config.toml
dataset = "photos of plants and fungi (iNaturalist)"
bottleneck = "kl"
encoder_fused_qkv = true
max_steps = 23900
warmup_steps = 4780
weight_decay = 0.04
Rows from block 3 of the encoder, named by matrix and row number. Rows with one number belong to one neuron. Each number is 50 + 12 x the weight over its row's rms, rounded and kept within 0 to 99. All counts start at 0.
# fc1: MLP up (encoder.blocks.3.mlp.fc1.weight, 512x128), inputs 0-63
# fc2: MLP down (encoder.blocks.3.mlp.fc2.weight, 128x512, transposed), outputs 0-63
fc1.174:52 55 48 56 45 58 43 46 46 46 54 25 39 37 48 56 61 52 48 45 57 41 85 36 33 44 82 71 49 56 47 44 12 47 44 30 47 52 46 43 74 46 24 74 38 53 46 37 64 52 46 58 49 46 57 45 46 45 46 37 44 49 51 49
fc2.174:41 66 70 43 64 66 52 26 35 55 27 51 37 68 49 51 53 58 58 44 36 38 44 40 49 56 50 51 63 53 69 72 55 77 46 48 22 44 37 29 35 31 50 53 35 46 41 46 68 65 69 78 59 63 57 66 62 79 57 41 44 66 44 44
fc1.175:47 83 49 75 48 34 62 39 50 30 60 52 62 47 54 53 91 23 58 49 41 42 56 68 74 54 58 45 61 46 62 45 40 56 47 58 32 52 41 64 48 56 60 54 67 48 29 63 54 53 42 58 32 31 58 43 52 66 43 37 59 51 39 53
fc2.175:31 83 56 30 47 47 38 45 44 47 42 53 65 68 42 55 34 55 51 68 29 64 34 53 47 39 37 45 38 29 58 47 42 48 47 49 47 57 58 31 54 47 44 45 65 43 46 41 43 43 47 45 38 33 49 58 45 30 76 41 59 51 49 53
fc1.176:47 53 61 52 70 33 65 49 38 39 48 43 59 64 27 39 62 64 74 61 55 29 18 62 53 43 62 65 53 42 58 54 45 25 48 51 60 42 44 46 47 49 50 81 45 50 58 66 63 61 57 39 63 29 39 59 46 45 71 61 56 58 49 44
fc2.176:45 50 30 54 52 54 78 49 45 68 43 62 35 62 74 64 65 44 48 27 52 53 55 69 56 55 17 45 40 49 40 37 48 51 60 44 43 56 51 65 69 77 29 49 33 55 58 67 54 49 45 54 53 58 57 57 31 53 58 43 26 64 50 29
fc1.177:53 59 60 63 50 46 49 36 62 60 69 47 43 53 32 55 47 39 54 55 50 33 31 41 56 65 57 39 41 53 56 27 59 32 49 51 64 23 66 41 49 53 23 42 51 47 30 65 49 73 56 48 56 36 36 69 64 52 73 43 41 38 67 41
fc2.177:44 46 39 38 60 57 42 52 54 43 27 41 63 45 53 58 46 48 53 48 54 40 60 47 59 62 55 51 55 46 37 71 40 63 72 41 11 72 30 46 46 51 57 63 39 60 53 54 32 29 39 47 62 45 69 54 53 49 42 35 62 68 53 59
fc1.178:45 48 58 26 65 50 40 48 55 55 51 09 40 66 54 58 61 30 66 52 69 62 40 32 60 52 33 77 51 29 49 54 55 53 57 36 61 40 69 45 57 47 33 39 68 62 46 55 50 43 65 52 48 49 50 59 67 35 46 53 36 60 59 62
fc2.178:51 52 60 54 41 39 68 40 58 51 59 49 57 52 52 27 45 63 27 65 37 42 69 47 34 30 53 59 42 62 33 51 38 49 41 61 59 54 58 41 62 23 57 43 34 54 58 38 80 58 53 40 32 35 65 48 41 30 67 60 64 47 43 49
fc1.179:35 47 56 46 51 41 51 47 50 34 67 45 54 20 42 32 68 59 42 39 27 51 67 50 55 62 46 60 64 48 60 31 80 36 61 51 53 48 54 40 51 46 59 49 51 42 41 45 65 46 60 37 59 26 46 47 40 29 48 58 49 62 49 70
fc2.179:33 48 44 51 52 53 65 40 61 53 43 53 31 46 61 50 61 51 32 44 51 57 55 47 58 46 51 40 48 42 63 73 54 24 27 56 49 55 54 72 48 61 39 48 56 60 55 44 54 38 48 23 30 58 75 56 47 41 35 44 59 40 54 51
fc1.180:60 43 49 58 62 58 72 36 60 57 35 41 66 49 53 39 48 50 56 27 47 62 41 54 61 49 64 42 68 50 44 37 42 36 54 48 47 30 33 50 48 72 57 31 58 60 45 69 50 50 43 50 52 57 47 48 56 43 42 42 48 38 47 63
fc2.180:41 35 80 48 41 50 44 43 70 52 42 36 46 55 54 53 44 31 46 59 57 32 67 31 32 63 39 58 56 57 25 44 60 53 59 54 43 49 62 49 54 28 38 46 33 42 62 40 67 39 60 56 34 60 59 43 46 60 37 54 62 31 37 45
fc1.181:56 25 24 32 61 63 56 34 46 53 50 66 38 41 44 31 63 60 46 41 32 39 33 52 40 44 59 47 35 63 76 67 43 44 49 54 43 66 52 58 50 61 54 40 64 80 50 60 40 38 48 38 46 44 43 39 69 66 57 70 51 48 38 53
fc2.181:56 61 58 50 35 46 37 39 66 50 20 48 58 44 51 62 62 66 42 47 68 60 50 74 53 22 69 46 47 47 57 62 54 71 48 62 82 49 23 40 46 46 45 44 47 41 44 46 57 41 71 57 49 58 48 29 65 49 50 23 53 44 33 44
fc1.182:57 45 63 36 60 63 33 50 74 44 43 48 49 52 64 44 60 30 49 31 35 59 54 54 34 34 50 51 42 55 45 42 81 55 46 59 55 58 64 46 39 32 48 23 53 57 57 53 43 44 56 30 48 50 58 45 73 60 43 69 58 50 59 44
fc2.182:31 57 47 58 57 44 62 37 55 77 46 49 49 44 55 51 47 35 66 56 70 52 71 56 48 42 53 54 46 22 51 71 64 58 60 61 52 45 52 51 53 54 46 78 51 51 48 50 43 44 38 23 57 44 51 59 49 57 35 63 46 60 56 11
fc1.183:53 39 38 58 43 46 40 28 50 35 62 36 49 51 46 41 54 35 52 57 39 35 69 77 33 52 41 55 45 50 41 41 42 36 64 58 53 54 43 57 53 79 55 40 51 59 47 58 60 59 47 50 59 61 38 27 23 68 77 36 25 46 61 67
fc2.183:56 55 38 55 52 58 60 44 67 42 36 46 37 43 41 47 42 53 54 54 66 29 42 37 46 46 73 47 51 50 41 47 58 59 44 34 47 37 38 40 51 25 42 47 62 53 42 57 34 48 45 61 46 46 55 72 65 34 59 58 39 44 43 35
fc1.184:55 51 36 57 38 42 44 34 29 47 62 37 51 69 48 50 49 62 45 65 47 56 50 54 53 41 59 34 63 56 46 56 52 46 48 43 35 47 60 49 56 65 33 46 48 46 55 26 26 38 48 47 34 27 61 65 32 34 56 31 38 50 52 53
fc2.184:40 34 41 42 58 45 43 67 38 62 60 46 64 36 56 58 56 54 46 53 54 43 55 57 38 54 37 38 37 69 68 31 47 54 59 37 58 37 40 55 38 53 55 42 47 52 43 46 60 49 70 53 48 96 45 56 43 47 37 41 48 27 50 55
fc1.185:65 32 64 48 69 23 48 51 56 46 37 65 58 48 58 55 70 51 43 27 36 59 57 64 81 54 45 60 41 38 60 30 51 54 42 60 58 67 51 41 32 27 58 46 66 72 23 70 61 54 42 56 51 48 61 51 52 67 53 51 53 63 63 49
fc2.185:32 48 49 42 41 57 70 66 38 63 57 50 56 59 32 30 61 41 44 75 62 41 46 35 28 47 42 45 72 39 48 42 35 47 61 41 56 52 60 56 62 39 48 49 54 49 43 42 58 40 42 36 54 44 28 62 39 53 58 56 52 48 55 37
fc1.186:41 58 39 56 43 55 59 59 42 59 44 28 56 39 51 67 79 63 41 50 49 44 37 66 48 57 39 61 59 80 56 49 52 43 55 48 66 36 48 45 54 33 40 23 22 42 53 79 31 54 44 54 30 43 60 31 44 33 57 49 45 69 64 59
fc2.186:54 63 50 61 43 22 46 49 20 39 56 65 47 54 60 44 55 69 59 46 55 69 47 34 76 61 44 71 53 66 32 51 51 55 65 70 67 34 51 41 51 35 67 50 51 47 56 47 54 53 47 66 59 28 47 51 27 28 71 61 56 51 56 54
fc1.187:74 44 54 50 50 70 65 39 58 25 43 47 34 74 61 61 33 40 51 67 50 51 48 45 63 67 50 65 40 56 46 38 53 73 51 66 48 48 46 32 54 65 47 46 53 34 38 69 74 31 64 64 43 66 42 45 33 54 60 49 56 32 50 53
fc2.187:50 69 43 57 50 43 44 44 44 67 46 51 51 53 28 32 44 60 59 44 56 40 60 48 56 38 68 54 37 50 42 34 35 56 53 52 63 69 43 55 42 47 37 44 41 49 69 67 37 43 47 89 39 55 71 29 59 40 66 54 45 56 54 33
fc1.188:37 43 56 47 46 49 46 70 61 47 61 51 54 39 52 51 56 50 72 50 55 36 49 50 49 74 44 49 62 65 64 53 44 54 44 34 57 60 59 63 33 40 73 39 37 65 61 47 44 40 50 63 26 42 54 26 29 48 53 66 49 36 58 48
fc2.188:35 55 45 51 63 77 66 28 33 46 41 54 50 51 65 39 49 53 67 74 55 59 27 50 42 39 38 64 57 55 41 66 51 52 60 71 56 50 50 56 41 43 59 41 45 48 26 70 41 70 67 33 66 38 45 49 39 60 46 38 40 39 61 37
fc1.189:59 51 62 53 38 60 34 39 29 66 36 55 37 44 54 45 56 44 43 48 67 75 61 49 47 53 60 32 55 57 56 40 47 20 55 29 35 44 21 53 58 43 58 45 51 28 54 47 48 44 66 41 62 70 45 38 60 40 51 35 54 46 41 57
fc2.189:34 46 52 51 47 76 36 50 43 36 69 46 45 56 39 54 56 49 37 56 53 46 70 59 48 22 76 61 70 50 50 55 44 87 64 45 56 43 74 38 61 59 53 53 45 68 56 44 51 45 42 47 56 41 49 34 45 45 44 55 37 79 33 50
fc1.190:43 56 32 23 38 62 62 40 43 68 31 59 53 62 46 50 57 49 53 67 65 53 18 61 53 62 51 48 64 58 33 63 64 49 64 49 50 48 54 47 50 57 80 46 58 45 40 55 48 53 43 39 43 31 56 47 36 54 66 63 39 53 43 61
fc2.190:51 59 60 57 55 53 51 46 64 54 66 57 43 29 48 34 25 54 36 48 39 51 32 22 48 48 53 48 70 20 45 50 48 64 70 29 34 28 41 55 38 47 51 54 43 39 30 40 66 46 48 75 38 42 37 41 62 71 61 42 73 70 58 66
fc1.191:52 40 59 62 27 49 42 55 43 68 48 63 45 48 42 58 66 56 61 56 53 62 62 56 48 76 41 34 38 31 42 72 45 56 46 69 32 71 35 43 62 65 43 44 61 44 61 55 55 44 48 62 48 52 53 32 44 30 61 41 60 30 55 60
fc2.191:37 65 52 43 49 51 60 36 43 44 37 40 47 43 52 51 57 56 25 62 25 62 46 37 43 43 39 57 76 50 52 29 45 80 28 31 67 60 39 63 59 49 46 46 36 32 43 67 40 53 50 54 57 50 58 61 30 58 65 55 31 71 40 34
fc1.192:79 39 44 62 44 74 41 53 48 44 52 49 15 48 43 37 53 40 55 49 35 36 43 43 60 53 56 54 47 44 62 47 65 49 47 63 55 35 42 37 63 62 60 54 59 60 42 56 36 79 66 25 70 47 56 42 36 68 35 64 63 49 46 43
fc2.192:40 57 32 41 56 17 59 67 48 65 55 46 68 52 35 52 44 73 41 68 62 51 50 38 45 58 57 47 62 48 42 70 49 62 50 55 54 54 49 56 55 18 43 75 55 61 66 34 51 33 37 73 59 52 58 51 59 29 71 38 65 38 42 31
fc1.193:28 51 43 52 29 48 53 42 47 51 66 73 59 47 23 40 62 47 50 58 39 46 51 32 64 60 52 39 56 53 52 60 74 44 46 45 36 70 50 41 73 80 49 68 35 44 74 44 52 41 47 60 51 53 59 55 50 30 66 59 46 50 38 44
fc2.193:61 36 39 47 56 40 37 40 36 20 45 51 53 48 39 62 42 51 22 43 50 61 49 52 45 63 44 41 44 28 53 44 37 64 34 54 44 41 35 48 43 17 21 43 56 56 49 64 23 33 48 46 56 34 53 44 42 48 54 57 44 48 52 46
fc1.194:53 33 60 61 56 49 38 59 55 50 56 45 48 54 64 44 53 59 12 44 67 61 63 31 73 38 58 60 53 38 61 83 40 42 29 59 44 43 54 37 43 42 30 64 63 61 35 52 67 59 81 60 59 44 43 63 51 60 46 30 35 41 49 49
fc2.194:40 51 61 49 57 45 46 70 54 49 49 61 32 59 58 81 61 49 35 56 40 49 47 47 19 42 51 58 28 50 44 64 55 65 35 46 32 66 54 61 44 34 65 48 55 37 44 60 52 66 36 70 71 47 46 86 55 66 54 31 50 47 39 67
fc1.195:42 50 27 46 53 16 22 48 54 42 44 45 42 56 57 53 43 53 57 39 37 44 74 65 55 58 60 65 51 38 54 57 28 73 38 44 47 66 61 47 37 49 53 72 48 45 19 45 57 54 23 72 54 47 41 39 66 39 39 35 53 43 50 58
fc2.195:58 41 62 30 41 46 63 35 44 20 60 52 43 49 42 54 43 44 57 53 47 52 34 66 63 46 60 83 40 67 35 55 49 34 81 48 42 50 55 72 55 55 68 41 55 62 43 60 60 48 56 23 59 69 45 36 42 48 50 45 42 42 44 64
fc1.196:48 57 51 43 53 50 57 40 46 36 33 41 52 34 28 73 52 60 64 29 42 35 55 70 35 45 56 53 45 46 53 52 36 53 50 38 41 44 75 56 41 43 60 59 41 41 34 26 44 50 48 70 39 69 77 40 51 30 23 64 35 54 39 67
fc2.196:66 33 49 40 43 63 30 34 41 38 51 37 35 44 63 46 67 48 45 61 55 41 72 53 42 63 23 76 69 58 43 71 46 81 57 50 40 54 42 41 39 44 54 32 51 44 35 67 56 43 46 35 18 60 63 37 48 47 43 54 56 52 58 60
fc1.197:40 53 51 26 71 67 45 33 51 49 43 28 41 50 43 63 53 60 60 60 68 35 44 45 40 71 57 54 72 29 60 33 46 38 43 47 34 53 29 58 42 32 44 51 71 46 39 61 53 34 44 60 46 50 21 41 48 59 52 40 34 42 45 61
fc2.197:35 44 51 43 44 48 37 85 41 63 62 70 40 49 57 28 53 44 49 39 48 47 68 57 34 48 65 44 59 51 35 50 59 35 57 65 83 33 55 47 50 65 41 35 25 36 44 37 61 46 70 27 55 46 55 58 47 36 34 72 48 47 73 50
fc1.198:36 37 39 46 68 58 46 56 35 70 53 47 39 66 47 31 44 44 36 40 41 55 42 52 54 29 29 48 72 40 67 37 64 55 66 54 39 56 51 48 43 34 42 39 79 47 42 63 64 40 29 58 50 50 58 50 33 54 49 45 43 57 45 57
fc2.198:55 45 56 44 48 38 55 72 46 23 34 39 50 49 58 48 58 55 53 45 49 49 70 42 20 93 48 52 53 64 58 47 42 50 58 53 48 54 42 43 45 63 48 51 90 57 58 45 63 46 51 54 42 44 66 46 45 64 71 59 64 37 29 47
fc1.199:59 71 52 63 44 39 77 41 70 56 62 66 55 49 49 66 47 53 60 69 37 63 46 61 48 48 50 65 47 60 52 47 49 74 41 52 55 57 52 50 54 48 87 52 42 36 33 57 31 44 49 39 45 26 30 32 62 45 56 38 49 41 64 60
fc2.199:48 53 69 41 60 63 53 51 68 49 45 43 49 65 59 60 38 38 51 61 43 43 43 51 55 48 62 50 42 62 71 43 36 50 50 26 51 24 49 67 56 50 40 41 38 12 42 70 63 50 51 69 70 29 46 41 55 60 49 61 66 33 41 50
fc1.200:66 40 39 47 48 41 62 56 66 43 51 56 60 58 47 55 35 66 46 56 53 65 28 51 78 41 23 39 52 40 34 40 44 60 56 43 64 43 45 66 56 37 74 44 60 69 54 38 66 65 47 39 49 52 46 56 42 64 77 55 44 39 44 77
fc2.200:64 74 73 58 58 45 54 65 50 54 54 63 33 42 45 56 59 38 41 47 70 37 46 37 20 43 63 48 53 47 50 59 47 59 43 52 35 51 43 50 47 52 24 52 74 43 68 38 35 42 35 66 49 55 62 40 61 47 29 36 56 34 44 27
fc1.201:58 51 70 70 59 75 37 48 37 43 40 39 40 53 47 48 44 48 59 34 68 45 44 58 35 61 73 32 67 57 51 64 41 42 46 65 74 65 42 55 54 20 66 38 44 61 44 49 53 56 71 53 53 65 42 45 65 29 70 46 43 44 59 55
fc2.201:50 64 46 54 48 46 49 43 62 70 46 57 27 44 65 37 52 65 64 32 36 59 74 43 57 51 48 65 53 60 62 52 58 51 23 61 66 56 32 37 63 39 43 57 42 60 52 43 57 51 37 68 44 62 47 55 57 61 45 50 54 56 43 55
fc1.202:39 45 39 59 41 40 67 53 43 38 39 51 66 51 45 48 67 64 70 48 59 44 55 45 35 46 42 53 39 49 43 39 32 43 46 41 47 72 55 77 59 57 48 63 47 32 55 28 44 47 46 58 72 49 32 41 60 70 54 39 42 51 46 65
fc2.202:24 65 56 49 47 41 78 39 27 37 58 71 42 51 30 67 63 49 49 52 58 42 18 51 59 59 42 47 48 49 56 46 68 29 44 45 42 44 64 55 58 56 49 65 40 46 54 46 52 54 48 36 62 66 54 45 42 39 61 54 49 46 53 44
fc1.203:49 38 53 69 49 72 43 63 62 49 36 51 51 46 35 55 44 82 55 60 45 42 71 47 44 49 41 42 48 53 66 84 62 73 64 42 70 36 44 40 55 67 53 41 57 29 51 40 28 46 28 47 51 50 29 41 62 58 31 48 49 43 55 34
fc2.203:44 49 44 56 18 42 52 23 48 54 42 28 49 45 41 36 54 59 40 46 44 52 40 64 50 53 30 24 51 45 45 33 37 61 61 57 26 50 65 68 58 59 51 42 59 63 65 50 76 60 40 46 36 40 51 55 43 34 67 54 55 63 74 69
fc1.204:71 46 71 51 33 59 15 47 35 54 59 54 44 57 46 57 53 51 56 56 39 42 72 45 31 55 51 45 67 47 44 47 41 61 55 45 59 32 45 39 47 51 57 44 52 46 48 44 57 36 50 42 33 43 48 54 39 55 44 48 47 68 46 57
fc2.204:83 26 51 70 36 51 64 55 57 54 45 65 29 57 48 56 64 40 42 43 52 24 63 72 55 64 59 45 64 52 43 60 46 62 55 46 40 57 47 40 38 59 36 59 51 63 62 75 37 51 47 60 55 44 71 46 43 54 53 56 66 48 27 56
fc1.205:52 48 41 55 49 45 43 60 43 39 44 47 54 58 57 44 62 32 46 38 53 60 32 52 33 48 38 54 37 77 75 54 73 29 65 56 34 26 41 58 44 66 45 63 56 48 56 58 49 50 65 38 58 62 38 46 51 56 69 70 55 26 56 48
fc2.205:52 58 57 62 50 40 55 52 51 72 70 58 52 44 52 49 59 78 56 69 41 42 98 43 49 50 47 71 51 43 72 33 38 51 49 61 54 48 49 52 60 51 30 60 34 56 51 49 68 45 47 50 40 35 54 55 38 29 62 45 51 42 32 40
fc1.206:36 36 50 59 56 43 46 42 51 68 64 37 49 27 47 35 52 63 53 63 36 52 56 45 48 70 45 61 43 65 45 38 48 53 44 38 58 43 43 29 49 40 67 41 57 64 49 61 50 49 53 48 25 51 40 40 71 51 63 44 54 22 56 56
fc2.206:48 56 36 73 67 63 55 61 45 66 46 64 24 41 64 43 49 65 51 50 43 40 48 54 53 68 64 49 42 63 49 70 49 44 48 55 30 26 26 68 43 43 56 42 29 52 71 69 61 46 39 73 57 42 21 63 64 56 52 47 54 48 38 63
fc1.207:47 44 38 20 58 42 49 43 58 67 47 57 53 49 33 37 57 40 73 54 40 38 31 60 30 35 53 33 30 62 44 41 50 62 62 40 53 56 57 42 57 68 71 41 59 51 55 37 56 59 33 41 39 60 50 41 54 67 49 37 57 30 55 56
fc2.207:40 54 64 42 26 57 49 39 68 48 41 57 31 66 57 63 46 29 52 60 55 63 49 51 83 44 43 68 55 57 54 46 67 43 45 50 75 41 14 51 55 34 33 58 55 53 44 66 54 58 63 37 55 49 29 48 64 49 48 49 43 55 35 52
fc1.208:52 57 44 30 53 32 29 50 48 47 48 46 44 62 58 47 51 47 33 77 38 46 37 29 53 60 63 48 49 32 43 59 31 32 45 45 42 47 53 53 55 28 58 48 55 41 36 41 62 38 48 61 29 44 66 54 66 61 69 46 30 58 56 51
fc2.208:45 55 42 71 55 45 39 36 45 59 46 70 77 79 58 23 35 52 46 62 69 28 53 55 26 65 53 44 33 44 33 70 39 30 32 51 56 38 45 68 71 54 68 53 35 58 40 56 30 51 58 42 41 43 49 45 53 35 41 42 52 51 44 50
fc1.209:48 49 48 38 41 43 46 40 37 36 50 42 61 63 55 47 53 57 38 43 35 33 75 41 49 53 46 36 39 42 28 51 43 42 33 32 41 46 49 51 42 39 65 45 48 58 48 58 63 83 52 56 32 55 74 52 46 49 47 19 66 47 59 50
fc2.209:35 54 29 61 48 46 63 43 51 56 41 65 16 48 45 44 49 35 50 55 33 59 61 56 53 61 68 43 41 65 41 47 31 56 44 48 57 37 55 59 46 62 55 50 55 35 40 15 33 44 44 34 49 48 53 24 59 57 44 50 60 48 57 50
fc1.210:33 37 44 42 72 55 44 54 41 65 47 55 49 43 45 48 41 49 50 47 18 35 59 35 52 50 59 41 55 41 33 38 55 67 64 42 28 50 31 46 35 41 48 50 53 39 74 68 61 73 39 57 46 64 63 45 20 34 53 45 52 42 66 50
fc2.210:61 58 32 47 43 17 43 35 59 48 50 41 21 48 62 56 49 34 45 70 37 33 62 59 67 71 54 53 63 55 42 55 37 54 51 46 20 49 38 40 48 67 51 65 68 60 48 45 58 58 62 66 56 50 64 53 55 52 54 44 63 61 34 56
fc1.211:71 71 31 48 47 60 42 56 34 40 44 55 45 46 74 38 47 53 36 32 54 40 38 44 55 31 57 27 53 63 65 63 52 43 72 46 51 64 32 28 59 62 63 41 48 36 49 47 45 38 40 52 56 55 55 44 51 56 47 52 52 41 69 43
fc2.211:45 41 55 38 57 68 38 49 65 70 39 57 54 62 39 44 50 43 50 62 56 61 31 63 26 58 54 47 53 51 29 52 58 46 58 61 70 55 67 66 38 45 49 60 42 31 69 54 64 51 74 52 57 33 54 32 36 42 65 54 64 38 41 53
fc1.212:42 46 34 52 53 43 59 34 36 61 50 66 72 33 49 42 60 47 58 38 47 50 36 32 51 54 22 33 61 65 46 66 42 47 41 57 56 47 54 44 74 43 47 68 48 51 52 59 49 64 47 46 41 30 22 70 51 30 49 41 51 64 60 66
fc2.212:56 56 46 38 46 67 43 52 35 44 59 21 37 55 55 47 33 46 64 65 38 47 55 30 61 60 39 31 35 38 44 34 73 65 54 40 37 45 47 38 28 59 49 37 36 73 45 45 42 53 59 31 50 47 45 39 47 52 46 39 38 46 47 15
fc1.213:49 60 41 69 50 51 71 51 33 33 47 54 50 43 61 69 58 51 32 47 50 54 49 55 46 39 29 41 69 62 54 51 57 41 72 65 64 53 50 49 43 52 39 39 56 57 64 75 49 45 31 45 36 39 61 76 43 43 73 54 60 61 49 52
fc2.213:52 43 46 50 70 56 54 69 34 61 40 64 54 83 56 60 47 46 58 55 40 59 57 68 37 62 59 67 63 69 50 54 44 58 61 41 27 53 45 37 27 46 52 68 51 59 51 41 52 50 40 73 31 39 58 46 30 76 68 77 46 56 37 40
fc1.214:46 52 29 59 46 43 45 27 47 55 35 41 51 72 40 59 65 51 59 55 44 63 40 58 67 62 51 70 53 66 45 58 34 58 80 41 51 48 62 60 53 42 61 50 56 19 35 72 46 51 43 36 80 43 57 41 54 39 58 39 68 46 50 61
fc2.214:69 56 41 53 64 54 32 55 47 58 64 49 38 37 41 55 49 39 71 65 44 65 37 69 66 49 37 58 50 47 61 62 39 62 51 25 40 29 40 56 30 54 56 45 37 39 73 55 59 55 59 54 61 28 32 38 43 42 78 80 54 53 28 57
fc1.215:49 70 66 46 53 48 44 60 54 62 50 65 45 47 49 53 52 55 41 34 37 66 59 49 36 56 72 29 37 62 66 47 56 67 37 53 41 55 37 57 41 26 65 44 51 49 41 42 65 45 58 53 46 51 34 60 54 50 57 53 49 65 49 42
fc2.215:66 49 43 33 29 32 25 41 52 46 74 68 63 54 52 62 40 56 55 30 42 33 73 58 72 57 56 59 70 75 51 52 49 53 50 61 23 51 52 45 42 45 39 80 33 45 64 65 30 60 44 52 46 37 57 28 60 47 50 62 41 42 41 55
fc1.216:53 67 62 39 51 37 54 57 58 65 36 30 43 48 35 57 45 52 52 66 54 39 55 53 46 46 31 39 80 67 40 58 53 77 55 42 48 32 55 41 34 32 58 34 58 48 47 58 59 55 33 53 50 57 58 75 38 43 44 43 55 34 54 32
fc2.216:62 40 71 29 60 50 49 60 56 41 47 56 53 22 41 63 34 58 67 57 65 58 64 52 67 69 46 54 54 81 45 56 28 39 65 51 49 42 48 77 64 56 30 51 63 62 60 36 37 44 47 34 68 57 59 53 26 57 51 30 60 52 40 38
fc1.217:56 52 55 59 35 59 65 42 61 31 42 51 26 32 56 64 71 48 63 56 31 51 51 33 58 58 51 55 41 63 45 63 53 58 58 44 48 33 26 64 76 48 41 50 46 54 60 46 28 61 21 47 31 28 66 53 48 45 58 47 48 37 55 38
fc2.217:48 65 44 58 43 33 25 50 47 51 51 42 46 66 64 43 30 46 35 58 53 48 57 84 45 56 58 30 66 48 46 38 43 68 64 60 63 61 68 53 45 56 49 35 68 43 54 54 62 34 53 35 58 71 34 55 74 55 55 41 46 57 37 56
fc1.218:32 48 42 46 61 48 39 56 38 41 34 40 43 72 42 77 50 59 61 41 46 32 62 49 62 55 48 73 41 51 52 53 67 44 59 50 64 57 50 62 46 48 34 43 76 73 53 50 32 33 24 38 62 69 48 47 31 36 39 34 35 50 41 48
fc2.218:81 63 38 40 44 35 52 59 57 41 46 32 58 66 32 61 49 57 46 55 45 48 54 40 48 40 43 48 64 52 36 28 34 51 42 47 31 46 53 54 64 57 57 73 27 59 46 56 70 61 63 45 58 47 61 56 68 32 72 72 38 55 70 45
fc1.219:53 48 64 72 50 55 53 54 55 33 67 36 46 31 49 37 51 49 44 43 64 54 50 57 73 36 44 48 42 54 43 40 40 21 53 49 31 48 57 57 47 39 57 28 45 74 33 58 54 45 38 56 62 34 57 33 54 28 55 62 50 50 71 55
fc2.219:49 59 44 51 55 51 56 38 62 31 47 48 36 63 45 65 39 50 69 52 62 49 53 66 42 47 36 70 37 50 63 39 47 57 66 24 59 47 55 46 66 56 50 63 51 48 63 49 75 63 67 35 53 34 42 35 68 43 24 44 61 77 51 36
fc1.220:59 60 57 66 52 41 58 30 48 60 43 23 44 49 49 55 51 37 58 48 52 34 57 62 55 39 44 33 39 39 49 73 59 54 56 38 46 81 46 47 52 58 45 40 77 50 59 29 50 60 50 48 43 55 67 34 47 43 46 47 38 52 44 68
fc2.220:44 41 37 78 63 64 31 44 58 60 50 40 72 44 52 37 31 41 53 50 44 40 31 50 45 51 62 50 36 43 52 34 59 47 46 39 28 26 62 50 64 49 34 40 62 58 41 55 59 46 27 51 56 68 56 60 61 56 46 53 43 37 53 44
fc1.221:33 68 52 49 72 62 45 69 47 43 35 49 71 60 83 32 58 38 59 50 49 16 50 40 40 50 66 66 35 14 61 31 44 48 45 45 60 60 36 39 46 66 46 36 60 56 54 54 69 51 62 47 49 34 59 65 46 63 37 51 56 70 49 44
fc2.221:21 58 43 49 35 44 67 36 39 45 57 49 48 41 11 49 50 32 63 60 51 73 46 49 56 72 60 34 54 53 58 55 52 53 62 57 59 64 55 41 54 37 53 42 44 86 44 44 53 42 39 47 63 78 52 26 55 58 55 42 70 49 31 48
fc1.222:51 46 43 50 42 50 69 67 16 74 44 33 32 29 53 43 58 44 46 71 47 59 41 40 45 54 55 43 56 45 71 35 55 52 78 42 59 47 58 44 54 66 52 74 37 41 58 78 55 48 43 40 53 47 55 74 38 41 23 57 31 55 49 47
fc2.222:37 42 46 42 46 58 58 51 53 61 72 50 70 41 53 59 53 63 53 51 40 47 47 50 42 42 60 39 69 53 70 33 87 47 45 58 31 48 58 44 79 77 52 37 51 62 31 44 53 61 52 36 50 52 36 65 59 46 30 65 55 47 65 63
fc1.223:66 33 53 30 63 46 45 45 62 59 20 52 62 73 53 44 46 39 52 68 66 64 56 50 45 52 42 31 64 52 43 34 72 46 40 55 39 63 66 50 36 57 76 34 67 53 41 62 46 37 56 50 56 68 44 64 47 58 37 52 26 40 40 64
fc2.223:49 56 44 42 69 38 51 62 49 74 58 61 38 40 57 39 51 69 48 48 65 54 50 38 58 45 64 65 43 84 56 59 50 49 68 38 48 47 36 52 58 40 43 69 49 48 50 54 48 57 64 55 51 52 39 65 50 33 40 65 68 52 51 50
fc1.224:72 43 67 64 68 48 56 22 56 34 40 68 52 39 34 53 66 37 21 37 43 42 52 55 50 67 58 49 53 41 46 65 27 43 23 67 61 49 49 32 46 57 62 59 43 42 44 30 33 43 54 66 49 40 53 48 52 37 65 44 49 32 41 46
fc2.224:47 64 30 61 34 59 72 50 45 73 62 37 39 46 56 48 51 54 75 39 48 46 59 69 44 36 54 61 69 40 50 34 42 57 55 51 62 58 55 51 56 45 32 48 44 37 54 71 55 48 48 22 36 42 24 38 43 42 67 61 53 47 75 75
fc1.225:40 67 59 53 46 25 21 48 57 55 64 59 55 63 48 52 74 40 65 59 50 66 42 45 38 52 39 63 56 76 58 40 68 62 46 56 55 43 53 70 67 46 57 49 68 38 55 55 15 58 41 39 56 52 56 62 50 53 61 55 46 72 57 47
fc2.225:59 49 39 51 84 58 66 50 49 38 40 92 64 68 43 62 56 69 69 54 44 66 48 46 41 41 48 42 54 47 55 39 61 40 59 49 48 78 64 51 48 59 40 55 55 46 36 56 61 49 56 57 53 49 51 58 48 40 46 52 61 64 37 51